python train.py --model="class-conditioned image flow-matching model" --norm="layernorm" --optimizer="soap" --adamw_lr_other_params=0.0022 --gradient_noise=0.3 --batch_size=128
Rows from block 5, named by matrix and row number. Rows with one number belong to one neuron. Each number is 500 + 50 x the weight over the matrix's rms, rounded and kept within 0 to 999. All counts start at 0. Numbers have three digits each.
# fc1: MLP up (model.blocks.5.mlp.fc1.weight, 320x160), inputs 80-159
# fc2: MLP down (model.blocks.5.mlp.fc2.weight, 160x320, transposed), outputs 80-159
fc1.19:550521583508449529505565537527554437517443487378482429506500457519553538442580453479522524565520562450485586569516518535494560505528383514444481456501465514475410508520517507544612480494433498582555492525468440490492523569521432484458508477
fc2.19:589428513493400589395456511478476501406486457459527514567566469545509505467634435480479542412498487515564498531478405505439537549518432468503472536518561551527519548526490507500593528409470451454491458479528433514530565497490521545500509565
fc1.20:520496441501510499652442534434525493537362471471563479506420603463491425457494490525524514492572582449478561506614465498520443537511485418467466579508517459491565455475542408433555587559395610481491560462506465462493616524482569432548487525
fc2.20:465428592488497560497578550460530497518492516549496545492501566449446497483454427472517522562535437462526526567587436435516486448477430520545482366462550541535447454560466584474552545520571456511521564492600436464506629475508519554363437561
fc1.21:575498435402591498528435578590453508520505500452541524512539428524504555482523494616475530513412485549493550506513465578462486441476402497475480561522569458510524455525486521508536483421470432403549435468423499382555553432394476489493516498
fc2.21:565496465548512439550489582523449490526510510514501497499460520504528503512484569468475517490537490523572503427409482462531500475462542459503514443553442534525485477536538461566512521483417546516453473534509494455658482536489490479514494463
fc1.22:571428419506517501474427496587489426560436494455445510491574504515565498468513475540533503518533581539409454556522452548492563548541514380487611601547461507522446551571583483458453620444531507479439523496515546460490465499511554494459528469
fc2.22:509448503519514434429495490438435453515458547470435576422551516463538476462504460505477490498438394590503495528491572499540366505459503448532555510557516488537465557558433495564429511519490472509603445577498434527484600507465504541545472467
fc1.23:528491420505503512439492509430442571552503522446442471461553460474481462519461448453456466560603499391491528520466454553537452439501426545484503505486457432497479544503482482496407602531533403461517511510485508509503483489497500528417452408
fc2.23:428542428571465470540511506509487443468381473443546626522511575494485529469502410454466526483433512493478421481478434509453467437528493477475518508446436481484439456509470536413421525533596614536587548493408467390457567569568465455411576505
fc1.24:490445446550585574509501530577508525455477542572533543401457509517454503480450467451492561567552527503502450530542535531581493432426527490442577501522509484418514469518550508515491553501443588466490497529504491406431537527522539415635496448
fc2.24:588562414489439500569537492502444451602536425446491417480432533584477469495564439440518478559447531538530438504513421398513497486593469480441477523440503432445566582482492469456536476486527586512515482547486555558538475474534446481510523553
fc1.25:396507558513542530533442533487513475574548493418493450540490488637454506463491452451503505448528521381543535572431504483474548435506394491487466503499537520370570548436538520512472464466441580463558565458487508514506501579537563482488523499
fc2.25:509540532496484536512528490515501622501615504452504541561522440514492480454596475554393449506488469425385475542576564548526502388515436560477409566524502534535515511541482497496380521482463525471508602448523519509456472500529526540437486436
fc1.26:491522549429481464417551544407597584535508430477560501477535555430368528464504508581581569525576469522531518509523679558498461499529471482488518563500434454524554534480465527547498538524524503554512558530453508471413506614501498458508497561
fc2.26:401455503454452431344541516568588461404537547421490468469588580512385516554494526545460509553475478459467455515501487541509529537466480498576497530442448503411521486478526514538494537481535514569509460467540407520433569464482481467513487437
fc1.27:611431548486390491534426502491410609524546425510490479529467433411501545498484440551336495439564509385523455453443522514499469479510562552550492560400475513524443442467538494580528612528536437359362433485497473547516483525490488452502499571
fc2.27:449486485510552523484541456474473547532550544450525447533491488435456560478482502388528511408570525461476575489503575420467540461514387509527503472394384526409493537511429585513603466527442486438445557491556530548527488539496489535459491465
fc1.28:438552556510549444439452509523511546473520553475520552556405476502598519527483555543471464572450595388412590434540415465431524538467473493489486559567447526504515489506513520539443538545488381595385568496506536483447537415457575458386587506
fc2.28:512488536529645510471441481492442542520445450492491515532426466606546466474513429492622598482510556481452526467501491562419590493550562542475375472470579458464420451526463578474498467535581492485600500449476344525512537542502451482585459414
fc1.29:500418449538443443472524492619534520410536484514510565613486499463510527528534540449512466556429457494607458461525573434526510472534533487501529553534495476500562578479433462494485538510482495560545534504443437549507559527571503485498371475
fc2.29:507386540494473515554485463608578575471542389468525482453470502456471526502465559505485558548442486537583536452564462501478498488468500451544396535512577518533503568513546499528454509421576534468534416502442421509492520526448476442450481535
fc1.30:580489609522525553433581502434476464499497562513570529501506459419472472466464540516580540483547502539481498508481355513459523556534531480559512467447479474475511548535513480509466408577526585530490499442463496609503467507507455544499431586
fc2.30:469576468568560426422467569458447469585521482490474496457397478446518439605474556538579455417644479490614317523566435539552503527509590545451518458478512506511520509574554543563393398480429534574534561551485432459459485522493476507433515493
fc1.31:526472516421478491455460471546439417516482510472496558515506462568506541518472574404560430565563545506511500406589463474511562440471584516411462534521558515482469484545578402498484531466413495533510523454393535477507495567557427439508522448
fc2.31:584489497387489493506427448426528531523540549586565451583483456541526552460494460464554549486460477447569528449502551477490584457474510587545564433590465485481568492508424506458441489491579495416515453507366604559526450442517580518427459440
fc1.32:498477429521519559499504427462549505541401568483543540545458392487477515516446634577505538592475613504448450437479382430550484436554534454576452566521561519521443459605465488469464503563526508520434528568516528524572396441583470531459462460
fc2.32:479541539502481494534541479489483476590437533541488469407531532492576517465608534512506654543563483466574399482597573465581487502499493517426519492473575521400460494499486437514562527436434541508544520498436474484537604455544504505436486409
fc1.33:512557580514456535530487479497552479410505471507493415532473523490460466508551498526499516552477447583485547474503507470564481461505582519522437478529454501541514501565487491482500520465534420460514465501536522483430518502498474431448470463
fc2.33:520614509516537567440482491509529506521591492498496567485548446533565533535447540502555416552566481484575530460485509396485574523500483534421511532485507508526434550627488394529521488469517476499502516535521435473548543452555478644422470531
fc1.34:398416521486489581537505465513460458475458495505425481433512552529562494492407536406500559572523552470398560431533434461475604431486475445425551399499435540479470574484417478590497538520440491492459499448498454476518492449313430540603495437
fc2.34:483460434571485427445500486512522419489522457560500537522473410495479412564435500499408497514523520480465508479523447503545469353507510541444546522475487532507574556527528530568569520485448453545545558562624429504482476584433566421544431532
fc1.35:537469523568529496524428506544525540419457473438527494509505486475567575461511558490508512536491390433504452527522577590484568487442389518515515512530500451451575608517424540559461451572495514394483491449483477474480454436512498484491486481
fc2.35:505476546459575590495497493524430479532458511547560494473489466567578485419531555531530444449532500604491453543483517527445496517498449436414548523531514489527482436503550436558474459437504526512471547506561578453557531606473473478461526560
fc1.36:439559483457584594534540552472474510488433550536631533371548434419517421512467540514514472531446468540570585485608450469436601442519548564478564509509482532476541469464475589492501491524537464485479517492510466481551512481549417629522505559
fc2.36:513540502500515530387462507528393458466424551505564542489505528411499475548417484561545498505494446549522543399517550528512553542493511506580515489565571490549492553542542520542565377428443491599557498467542543532486456460483520364607406493
fc1.37:475550517557477476421501582552531504518535484467548433481579499495408405512524512498474536526564518492513517469551597538499537529528558452549584561508614499495442545472558470484521428518449474455461479559508505461554462492529516575527530416
fc2.37:592479529482484483437471481482506514457529542446472529451473587549444529519554541526519515485428413409544472523488492468449484539541550503557430408440574450460438540529473582631429406492437514516551534582536567573579503486512516506467470462
fc1.38:510493481465526478613425477510471576453455442483499579567515506475545458475565569506493489496607502479455509451462480518491448547447455525482563429499457498506607495420566495585529479524529498468416516425394506573469565428413542576462591620
fc2.38:543475480470432517517475467535466471506542538544483453558476549509547516472509592434613592479477520572509507485458554456515446535530469551478445522445545533530512544547497449480542477553482495456551543473601516493499486452520471503450519516
fc1.39:443509578463547436578491472495528442629589463513536462501516538537524458504498473424538450491467536502606482516480472491524522552415592468538518525472389632562490535492572495549496498447499535519496475497490582394493591567545594482426515503
fc2.39:499444544472442472460581408514544529546527425452542619501412440542545486525429503518581484538472540391491508467558606380510516444541450442418571423599582455462493484497431454487479581542531499492490450543484449525473435497499461552495592477
fc1.40:507496472486542550483456440469558557511431557540498475522550493507554537456578549480410490463522461541447492512475565598451452549575543508595578510507445528453552462588471453567526546529483486530481627456516556502594574538498413496429554584
fc2.40:388562538512552427575510453482546479519432488444483467425456529427518523539509522490502479479470527609500544502512458499450491456455501525556484527474561514429516513496420578506495520464549520478532473494511541548487455541529584484485445590
fc1.41:550551513504560494531471488532504477423496471496531478486466418329398433528561492466496475537494517476441479693486466511458471414440483499516466416457486447575558492526434580474481481461512490472500554418520542565572549528534506479399469361
fc2.41:519477446434524536441634479553567437519551512498470546568467453415495469505557505618476519562505543443483561592531500514530497484471481519503503553449511535473482527563553513425478452499499468540480525403452491396469630544525484497420549586
fc1.42:531515504507401497421592448561477489454479473517517499510523590534446516432470501492642503534498525468568463530481665431547487484487529402406523492504555538485451498486537603435341482448471457532564495453515560409504505518508477498491476469
fc2.42:454496438526475535526558526471523485438427552520537533468521444510555530384484521480492516538479425434559600513507535540460516501418535394546416520568479523418527503530560473502498538475516502527452471491503554494429526489537633569612504420
fc1.43:490454536499475455434479473518472478477537573518481550516480481383495493539490502482499488533496547530452585407523540447526442510410580409444522511430475442487500506421480573496545539510490543548461406476516552598448508409572602560457489573
fc2.43:536443581432581560540479472443516568538531520473492490486511500474458537571419505504540508551545441516526543504507551551548529519567434419501551485490478517531547509536507547552565452502445527585554397537461465438547498583511415491455476418
fc1.44:526522518506468451505461517443535439478481470492436600427475451503492569496495494538528528569566513533560466543445453527525429431451520479581541462515437330478386453542405438481488509530525553490469438482503503568489563478515550444505439508
fc2.44:532416491503543496471517552566492436570558605506504392446487507522513542600448464585549525460514469484427599531518516517503569476525521536430543514514482565521518416526497571468409494473549489508522477438440409530520449536492468444587529493
fc1.45:486472534429474531494466412487521469636477534476559485486548445488435511530564473498586451588549487483554437440482445475498548416496509518523511522510452413496511447522437509485529593511570471468546549462542551530504512425498500481501548434
fc2.45:469521463523514541460436400588571486623504452445571439498536487384504457566614518577411457468552473557621455450488518511477491531495486476554483468544563430467459544557492451523420469460487459553429519512507501452479435469537506486533530467
fc1.46:512507511477579519501470478461471517542500470464448490469451557574491551463462543484505532491522542481476476555537462459523541467507476577436497471507587405392633477509482540530544508476484575505445446482513468519463504533495491447518480511
fc2.46:505552548492498510397413546584390422510559501539382545506507556556462476575495458521482509435397535442477518574428541524531481470587476541418505532467554451465530436508502517463501535497529532510519477538484518509598450473512447481471477501
fc1.47:604451582569445500640585537513564533603487581441533508479559493503506607511535555582457517525428533524415439568509474513606438508463423473508540531520529552447477528498515449607391503491480483493523520405488477483510469498509519475521503532
fc2.47:499537539469496565481490480608501542524473503491538419530497541527506482600485579517487533462527373543461502509467451475556403485480508528530525550498409512528570526557548472423488521452486391480447421531448442463428490445527546474645457543
fc1.48:561497528365515492421483468503504541547500561456480482519551556454527481544506479492472515524488504437547574507554447540474563527540419478489511514485535529499425532513498504440607532472487584456383474592566524501564515349534442464534474501
fc2.48:473490545552556450516410444475490561529480530471474437537597536495521496541571541466558501550556465494570542468414461464498507420538427553517479452545428596508548519492570536501491500520476518544433425518496467560525435369588516600504531444
fc1.49:519427442536508520523511485478518444487470527583497472506624425465485512519598540515514395484556488487529507520501472535517431429576509432477571461472546553557522460562478511500477492518538521369525546495589436474562529480489524411509463507
fc2.49:501494544508601487486484477467541449490570564571526509482485488380555560493488517530499539527463460552565660563527553498565542505418573569375382426575370528515613542514477430433483498414572482457454422469555578383490497502557550395471543449
fc1.50:496518470422569520499503541438554406508464549526543551525448489469494416505580550534445540554543493463464481440463443538634479562618545417511444503457602548421509514590442524439518530497550425433419576510529500431403608494514515518479543452
fc2.50:471552492487583474412504522529476558439546468593544502524594538548468476550537528487570434521482549557442542498544597525603445507437525439534490434463462552507528527562539465527495555537563464567518501579466506518483432498510528586515493533
fc1.51:485513409534442542463491508508492502535456543492466481507465452493496508565515501431389561509532496507502446498449483446409442491533507538618478553452576424420523531462482431653480518519382459512466542506480436500537446533539504612430520649
fc2.51:556450438445463563426444509443495510530540465496522551495544542445472501535575485516466488580512409495529435419449468486522453510431432483504477453460535464527510514476506466415434482448582470580502636501440514489488429507535495513526389392
fc1.52:532448538559571488510502499481528460523518545452496458528526414594478493433494503503475510515478452417535482499357453452461497553544568527488386561571504501482469502484518447447452460509508485541527485565404473500555520519461465501619500493
fc2.52:407516542554517477529410508503514437511513479469444470517428588566458538357515477525523521517497507562486563523555512505464593455475425452477522439453455514537485467540512531521531416539507508521571544521499491417621434483430477472533498532
fc1.53:593579460535371531444441458553425524518502508454400485477501517507511523518499442562438390629578560395576478547483502523525550543529565469481455527474502534439438573485536506509576429543522499473423488384433478524468395553496565571464514490
fc2.53:444497540596489587522493472431431457486421554497462489475478554480501478512470496491568478557477497623396516495479538486533609400399449473514571429530597576532443543489413553506563571440469523541510521492525421451476554418475479516448468464
fc1.54:479534563452451471512486453547466492461451424448486514570514570495480582526482512457447500551538528525523539487499562495464563569479556563429462464444527549476495558501506457574497381473547510467464528597453453498439534568548481464583562493
fc2.54:502451494439423579520558511431474439536414452488464455513598480555424434516591573552461544490473515453411502498498472525450518454492528527519543458559486570351406480511510496533449419521601474584557533486428488499449500444465474492534442572
fc1.55:520495533593456507606498555553512489576533475522487520536574434536570450547531451514492572452411576443502522454450606526489535496528546466552521498497549592531432571519476527506470452505537455457416553573382514423516548553496423517497513497
fc2.55:448539492491493493480582471534428468426463500472504471523490465580468412403484492426442445398400574461537528474422484499515486565459486388425542442538382465425412544538510472566512494426526563466498517421487560511413435454503460470547422468
fc1.56:509514487465509591439429497429503485484437414507544404593510520572549575452479431600477540534501529486488608480468535545461442460451518524479557469596421456559418439493563545484510549477507561553473436456475508446485483444380490564596483506
fc2.56:553382526487492587532520581469503529535459583504519469448496483541538434509460449507441558480462560511470627596493472431484553585578571469579466517462590470455545476483458502459515473522443522406520523527458524507473654500520584568456501465