From a checkpoint of a small class-conditioned image flow-matching model: patch size [4, 4].
Rows from block 3 of a small class-conditioned image flow-matching model, named by matrix and row number. Rows with one number belong to one neuron. Each number is 200 + 40 x the weight over its row's rms, rounded and kept within 0 to 999. All counts start at 0.
After each neuron's rows are labels from the 100 images, of 14976 (inputs lightly noised), where the neuron reaches its highest value: "patch colour" is the nearest of a few named colours to the mean colour under the peak. Only what is clearly more common there than usual is listed. The data: crops of objects in photos (Visual Genome).
# fc1: MLP up (model.blocks.3.mlp.fc1.weight, 320x160), inputs 0-159
# fc2: MLP down (model.blocks.3.mlp.fc2.weight, 160x320, transposed), outputs 0-159

fc1.270,171,195,240,167,220,154,195,185,173,167,194,209,221,273,116,238,204,294,254,207,190,216,189,224,184,202,229,212,244,203,175,261,225,122,232,95,241,202,280,301,208,197,194,146,212,135,229,242,152,235,206,197,163,191,121,277,250,317,183,169,223,190,172,164,273,210,184,234,208,236,238,208,189,249,216,208,203,139,207,191,208,198,193,172,128,173,207,227,214,226,218,134,100,270,248,186,237,154,160,161,203,230,174,200,262,113,265,206,214,191,195,162,246,173,262,159,205,227,226,176,228,217,194,166,242,223,178,233,142,137,224,177,232,186,128,220,234,189,237,172,170,247,197,197,206,235,244,241,211,159,253,164,150,223,209,204,158,199,227,157
fc2.270,186,172,221,222,180,145,242,173,143,128,196,211,122,147,155,183,179,271,238,238,176,191,233,154,159,171,162,152,228,255,195,189,215,144,182,216,239,213,246,201,180,170,181,195,201,292,135,206,248,200,312,213,286,231,181,171,209,108,257,162,255,178,225,225,181,193,213,177,235,153,181,222,182,235,226,167,185,288,170,227,216,190,180,226,220,201,212,234,266,245,145,201,222,218,181,163,228,262,258,227,142,207,214,237,249,310,209,204,290,210,214,202,260,248,200,184,209,150,160,188,166,163,256,204,225,164,190,230,159,212,226,189,215,276,141,191,172,230,191,287,152,185,190,183,207,273,204,148,185,144,214,232,125,198,209,215,192,214,108,175
patch colour: grey

fc1.122,146,212,266,237,211,221,163,159,247,181,259,222,181,197,171,171,251,82,212,237,93,217,234,228,235,212,221,205,200,156,188,239,171,157,207,180,158,170,256,162,128,216,259,211,205,303,255,197,195,215,250,259,241,201,214,224,223,191,263,213,148,175,159,300,266,232,219,213,228,223,158,211,220,237,161,251,246,157,204,180,271,270,209,221,194,176,264,238,162,206,172,240,180,187,181,190,111,171,248,138,158,256,203,221,235,253,159,309,170,230,200,208,203,211,286,260,173,229,194,238,189,164,164,156,215,186,169,201,240,199,194,218,225,191,243,138,163,172,259,181,208,175,202,203,185,144,187,178,214,124,165,179,228,220,162,218,134,223,189,228
fc2.122,276,197,175,206,239,188,164,314,255,164,246,192,231,182,177,212,155,166,220,204,314,158,212,211,231,219,159,137,148,183,260,172,217,132,176,161,127,190,191,210,211,206,256,266,171,190,229,170,143,254,240,199,260,201,207,228,226,111,263,201,231,249,268,203,204,222,233,218,229,180,191,211,242,289,246,186,185,254,278,176,212,226,200,217,197,143,179,171,239,155,164,163,231,216,171,164,154,226,221,233,179,208,248,177,159,215,195,197,194,193,256,220,160,172,257,219,199,287,161,180,206,214,224,174,231,166,184,144,230,240,147,232,221,176,252,166,203,184,230,249,236,168,224,169,177,160,195,261,268,296,250,129,230,227,147,166,193,201,266,133
patch colour: grey

fc1.314,212,208,145,186,110,218,181,252,201,158,279,286,179,198,173,249,186,202,144,137,141,197,205,187,245,138,160,221,225,255,183,205,92,218,263,162,269,214,181,235,213,163,181,205,162,230,177,196,201,224,227,231,171,169,207,229,200,216,267,205,202,207,253,210,209,239,189,194,216,232,197,219,175,166,94,171,258,183,213,149,203,233,173,224,275,202,177,116,200,166,266,152,170,202,248,296,277,149,234,167,217,212,159,269,213,207,197,307,239,235,209,215,146,204,213,249,221,147,145,195,197,197,213,255,166,158,171,295,218,150,195,180,207,193,152,128,294,225,257,204,216,240,214,205,210,200,238,164,174,217,188,205,160,156,220,180,223,164,164,165
fc2.314,210,196,168,245,296,237,231,239,252,200,198,161,202,138,207,143,158,208,227,259,275,240,181,157,253,190,156,248,171,152,198,272,177,190,220,91,233,238,191,305,198,199,167,220,120,161,165,254,158,213,194,168,264,249,211,195,189,213,224,188,167,166,234,146,240,253,182,235,183,212,165,225,195,111,206,147,179,197,224,225,263,249,211,229,235,264,196,184,200,163,168,271,159,200,215,164,168,251,205,210,217,253,209,159,222,153,258,209,197,197,207,112,164,138,243,164,201,197,150,191,250,262,201,199,235,204,162,218,216,193,303,166,182,182,209,186,153,134,201,288,223,205,112,211,163,92,173,202,202,173,204,204,152,183,198,187,183,209,186,199
patch colour: grey

fc1.168,202,251,248,279,244,200,132,234,162,163,191,161,210,266,165,74,210,191,205,205,126,214,218,250,117,149,220,209,205,232,233,208,196,260,178,222,200,168,127,200,203,182,115,215,233,173,160,193,177,239,207,232,163,245,191,226,165,209,195,242,183,223,200,194,262,138,159,297,94,248,261,203,220,202,246,160,194,212,228,179,134,207,218,171,179,149,145,181,145,272,170,177,180,147,140,151,227,213,199,161,149,206,200,207,204,217,179,327,180,245,213,166,196,262,258,244,240,246,182,212,214,163,233,221,149,211,167,232,189,208,247,183,256,191,208,209,170,166,183,172,209,167,131,227,169,215,224,231,223,227,207,157,216,286,181,175,151,263,221,213
fc2.168,235,191,182,152,208,161,219,203,172,183,165,138,181,187,155,229,281,228,165,240,208,310,189,261,177,134,159,264,202,245,206,161,164,211,174,154,288,182,186,221,252,228,219,289,208,155,156,228,192,194,220,256,186,230,238,255,229,217,133,207,186,202,189,219,182,217,220,204,152,154,166,229,203,202,149,211,226,174,210,217,203,254,178,212,173,281,156,255,185,86,263,224,177,209,257,204,197,149,242,209,173,218,191,172,202,178,178,277,244,176,142,212,231,176,129,197,198,299,206,243,199,225,253,139,253,185,130,191,187,223,131,231,230,214,105,115,234,197,165,238,209,184,187,167,224,201,225,180,295,212,208,119,175,244,166,220,228,229,226,212
patch colour: pink

fc1.78,153,265,224,157,219,168,209,244,140,186,191,174,189,162,256,211,160,204,216,213,233,175,169,193,179,175,210,225,246,149,196,223,214,217,130,164,211,177,268,187,195,267,217,245,247,184,188,234,223,264,233,230,201,168,250,129,140,269,228,261,170,178,249,159,276,232,189,174,258,179,187,212,211,99,160,126,205,207,176,123,191,115,211,228,264,164,209,272,193,172,217,225,255,153,178,206,210,151,130,252,228,263,214,234,185,218,225,180,170,203,233,198,195,205,236,205,221,266,169,222,126,181,321,212,188,226,251,217,228,178,152,215,199,229,268,122,191,201,185,234,208,171,246,255,227,189,144,186,232,97,216,252,233,219,256,205,177,228,140,158
fc2.78,188,186,245,144,239,162,289,144,268,210,154,271,120,191,228,219,190,255,249,168,166,185,256,173,162,181,146,201,267,212,201,210,242,248,138,146,186,187,232,183,202,188,199,158,215,188,194,223,178,219,230,204,213,190,243,242,265,166,236,221,163,186,236,240,186,196,159,182,226,187,236,262,229,169,148,187,192,198,180,264,148,226,253,159,259,190,219,241,150,196,249,200,194,296,187,150,162,144,216,187,192,210,238,206,173,143,243,187,256,158,236,224,166,231,223,232,233,240,154,245,266,201,213,160,216,226,99,255,253,260,270,196,142,219,210,243,231,141,197,197,184,218,241,264,176,217,231,220,256,177,272,180,279,122,173,174,203,201,281,129
patch colour: grey

fc1.22,211,181,130,188,255,231,236,244,121,149,175,179,181,159,183,274,106,271,267,272,227,207,108,165,189,192,241,135,174,195,215,219,205,228,258,171,213,185,195,206,200,282,218,144,185,196,150,167,268,185,145,195,165,214,224,160,247,213,173,133,162,131,222,205,226,183,188,141,177,164,245,123,201,191,170,138,198,93,214,191,202,189,195,195,211,255,224,217,208,204,266,172,186,231,126,231,154,223,139,288,189,168,196,217,294,227,210,182,166,189,196,215,226,194,190,139,262,171,187,209,269,161,198,182,216,184,248,221,257,194,187,210,196,204,198,223,158,176,248,178,198,121,135,199,134,226,152,240,257,206,216,149,221,210,230,270,165,180,167,232
fc2.22,209,196,237,148,208,164,209,262,206,148,174,144,239,242,231,170,242,151,160,257,115,314,91,180,239,142,185,206,228,174,168,207,225,188,195,219,222,177,183,150,240,202,210,104,206,176,188,231,316,197,210,264,268,220,198,216,229,207,216,216,178,268,180,210,189,221,283,257,149,193,205,262,213,190,219,205,209,219,128,175,207,246,204,178,207,209,187,183,206,152,195,185,201,198,171,239,207,169,288,179,172,256,112,203,96,202,174,236,297,252,176,224,165,227,179,232,178,186,239,265,192,132,165,194,237,235,280,233,222,149,166,192,195,243,228,215,224,172,180,170,182,215,202,241,206,161,307,192,203,192,167,185,187,196,139,188,163,209,173,203
patch colour: grey

fc1.56,264,178,223,167,231,241,216,256,175,266,275,208,150,106,147,224,218,160,197,231,207,163,167,260,219,159,223,240,177,185,162,192,167,266,253,291,223,184,124,207,171,237,179,207,241,212,212,172,189,193,252,154,179,244,283,263,192,117,207,198,202,202,280,179,197,185,216,154,218,237,159,256,219,225,220,229,231,266,205,185,208,236,154,212,140,185,214,151,187,198,226,111,177,170,259,232,217,274,150,250,206,214,117,217,228,225,136,180,206,137,187,173,148,201,209,225,222,217,181,205,225,250,198,155,246,193,138,197,196,128,201,243,249,199,185,125,184,180,194,234,254,125,225,248,160,196,275,158,200,171,236,228,207,130,251,209,161,192,168,276
fc2.56,237,245,204,167,198,250,214,110,160,161,251,278,142,187,185,215,155,138,138,267,207,248,136,158,180,167,238,230,155,225,158,185,250,239,195,242,199,168,238,216,131,302,213,255,189,221,143,205,243,251,215,238,178,193,215,267,145,177,149,198,157,173,205,214,228,178,251,189,248,187,192,149,166,207,160,170,161,209,148,153,189,273,223,178,265,201,258,183,173,190,180,170,196,168,219,173,227,186,199,189,192,148,176,245,195,193,250,260,154,182,185,186,208,194,171,224,241,225,236,175,243,286,233,171,181,138,184,181,230,196,178,283,195,197,148,158,225,237,240,216,173,192,168,254,163,223,78,129,159,178,146,127,254,269,242,229,151,198,239,191
patch colour: blue

fc1.72,179,244,169,150,262,249,183,153,243,282,203,224,190,258,193,214,212,202,148,193,185,217,227,168,163,157,153,217,188,175,110,171,143,227,207,149,196,144,198,270,200,192,239,255,204,155,209,219,200,141,163,169,222,174,258,169,200,121,218,164,182,194,193,201,227,161,178,146,229,168,181,203,141,193,236,137,268,207,209,173,195,151,225,205,249,196,245,223,241,280,229,185,130,118,256,223,195,157,166,243,241,256,193,190,178,135,166,129,247,175,211,235,180,253,186,235,195,127,156,87,196,140,248,194,198,216,227,206,220,224,192,169,151,163,136,210,158,291,172,169,175,153,160,186,194,252,174,168,192,261,140,213,149,229,219,225,202,89,218,216
fc2.72,267,241,169,227,233,237,131,199,134,230,221,180,170,223,226,212,190,241,132,210,233,208,176,180,257,198,161,269,176,196,283,210,166,165,138,257,177,159,272,192,188,208,220,163,206,159,170,236,205,216,216,206,242,199,129,145,209,205,252,126,139,239,166,253,218,92,211,316,214,209,234,190,164,151,176,184,200,170,212,188,157,117,240,171,203,165,208,188,199,207,203,201,258,177,168,195,209,261,222,210,265,247,149,215,246,159,185,124,220,178,228,231,144,161,204,154,165,144,184,210,158,217,144,202,192,240,128,199,187,150,120,262,192,182,185,175,209,146,140,231,257,164,146,280,259,201,196,177,201,273,176,236,210,256,182,155,257,193,188,218
patch colour: grey

fc1.162,180,224,175,213,172,288,167,195,168,188,253,206,293,191,198,294,218,229,223,241,192,190,195,256,158,171,250,217,223,252,157,199,182,211,187,175,257,262,129,191,189,241,183,159,199,286,251,155,189,209,170,190,178,198,171,246,169,244,161,147,179,193,204,237,210,154,189,269,282,255,206,247,207,256,208,185,216,227,200,246,207,232,169,179,239,185,189,213,195,159,133,231,184,169,143,143,216,255,145,222,149,226,229,190,301,202,240,219,203,212,184,212,250,229,250,222,149,155,100,209,118,201,176,297,227,253,199,246,221,191,239,239,133,166,163,256,262,188,226,181,177,140,269,203,164,204,207,211,187,215,139,198,309,224,215,163,173,184,166,166
fc2.162,238,147,203,216,227,183,203,203,207,176,237,135,181,91,211,134,143,160,176,208,199,157,208,182,182,101,147,191,207,204,171,198,253,140,178,163,270,172,259,237,227,138,208,185,272,189,230,241,222,236,263,166,218,178,149,252,188,205,191,152,221,213,125,191,180,179,268,175,259,159,200,173,150,209,172,227,200,229,271,230,214,202,250,202,214,191,212,295,248,202,233,154,246,200,194,291,209,172,164,219,250,189,160,164,154,217,252,164,202,244,197,203,247,156,103,262,146,189,242,193,186,279,143,247,189,237,165,164,182,210,153,261,130,203,184,190,155,265,272,172,144,168,222,212,184,171,218,243,204,211,213,242,259,186,243,211,145,221,203,142
patch colour: grey

fc1.290,236,222,213,191,200,130,187,161,213,167,263,216,113,236,169,266,158,130,168,213,203,199,221,217,171,205,174,269,184,166,194,134,231,192,256,205,158,158,253,226,222,202,104,228,205,207,227,172,215,129,206,222,192,220,108,186,209,183,281,194,184,149,164,211,202,186,127,183,208,222,116,145,161,147,127,168,232,199,170,211,171,245,167,209,199,229,121,198,224,172,248,147,291,211,188,267,209,197,220,204,140,218,235,234,238,204,194,245,113,224,249,169,213,202,163,128,239,200,179,230,253,141,238,225,186,214,126,170,204,158,196,193,212,180,241,176,260,172,142,203,263,236,200,286,259,213,231,179,258,192,217,255,144,272,188,168,183,265,190,204
fc2.290,225,215,266,138,336,314,170,137,144,151,188,243,241,187,167,126,195,206,213,193,254,191,275,250,155,225,243,216,204,275,196,188,257,232,187,191,210,144,211,170,283,171,129,181,153,133,200,175,153,198,249,207,162,187,133,131,175,145,216,142,168,227,141,199,163,171,272,201,182,143,236,191,177,167,223,246,201,217,198,243,127,196,236,219,158,191,220,155,196,212,193,207,214,192,173,203,179,158,132,194,191,189,171,172,189,217,169,166,162,209,202,194,148,164,223,148,203,261,224,155,211,214,192,216,188,233,175,180,128,170,203,284,246,243,234,276,152,234,237,265,145,192,257,185,135,204,234,179,210,206,248,230,146,202,203,236,182,228,199,170
patch colour: blue; cyan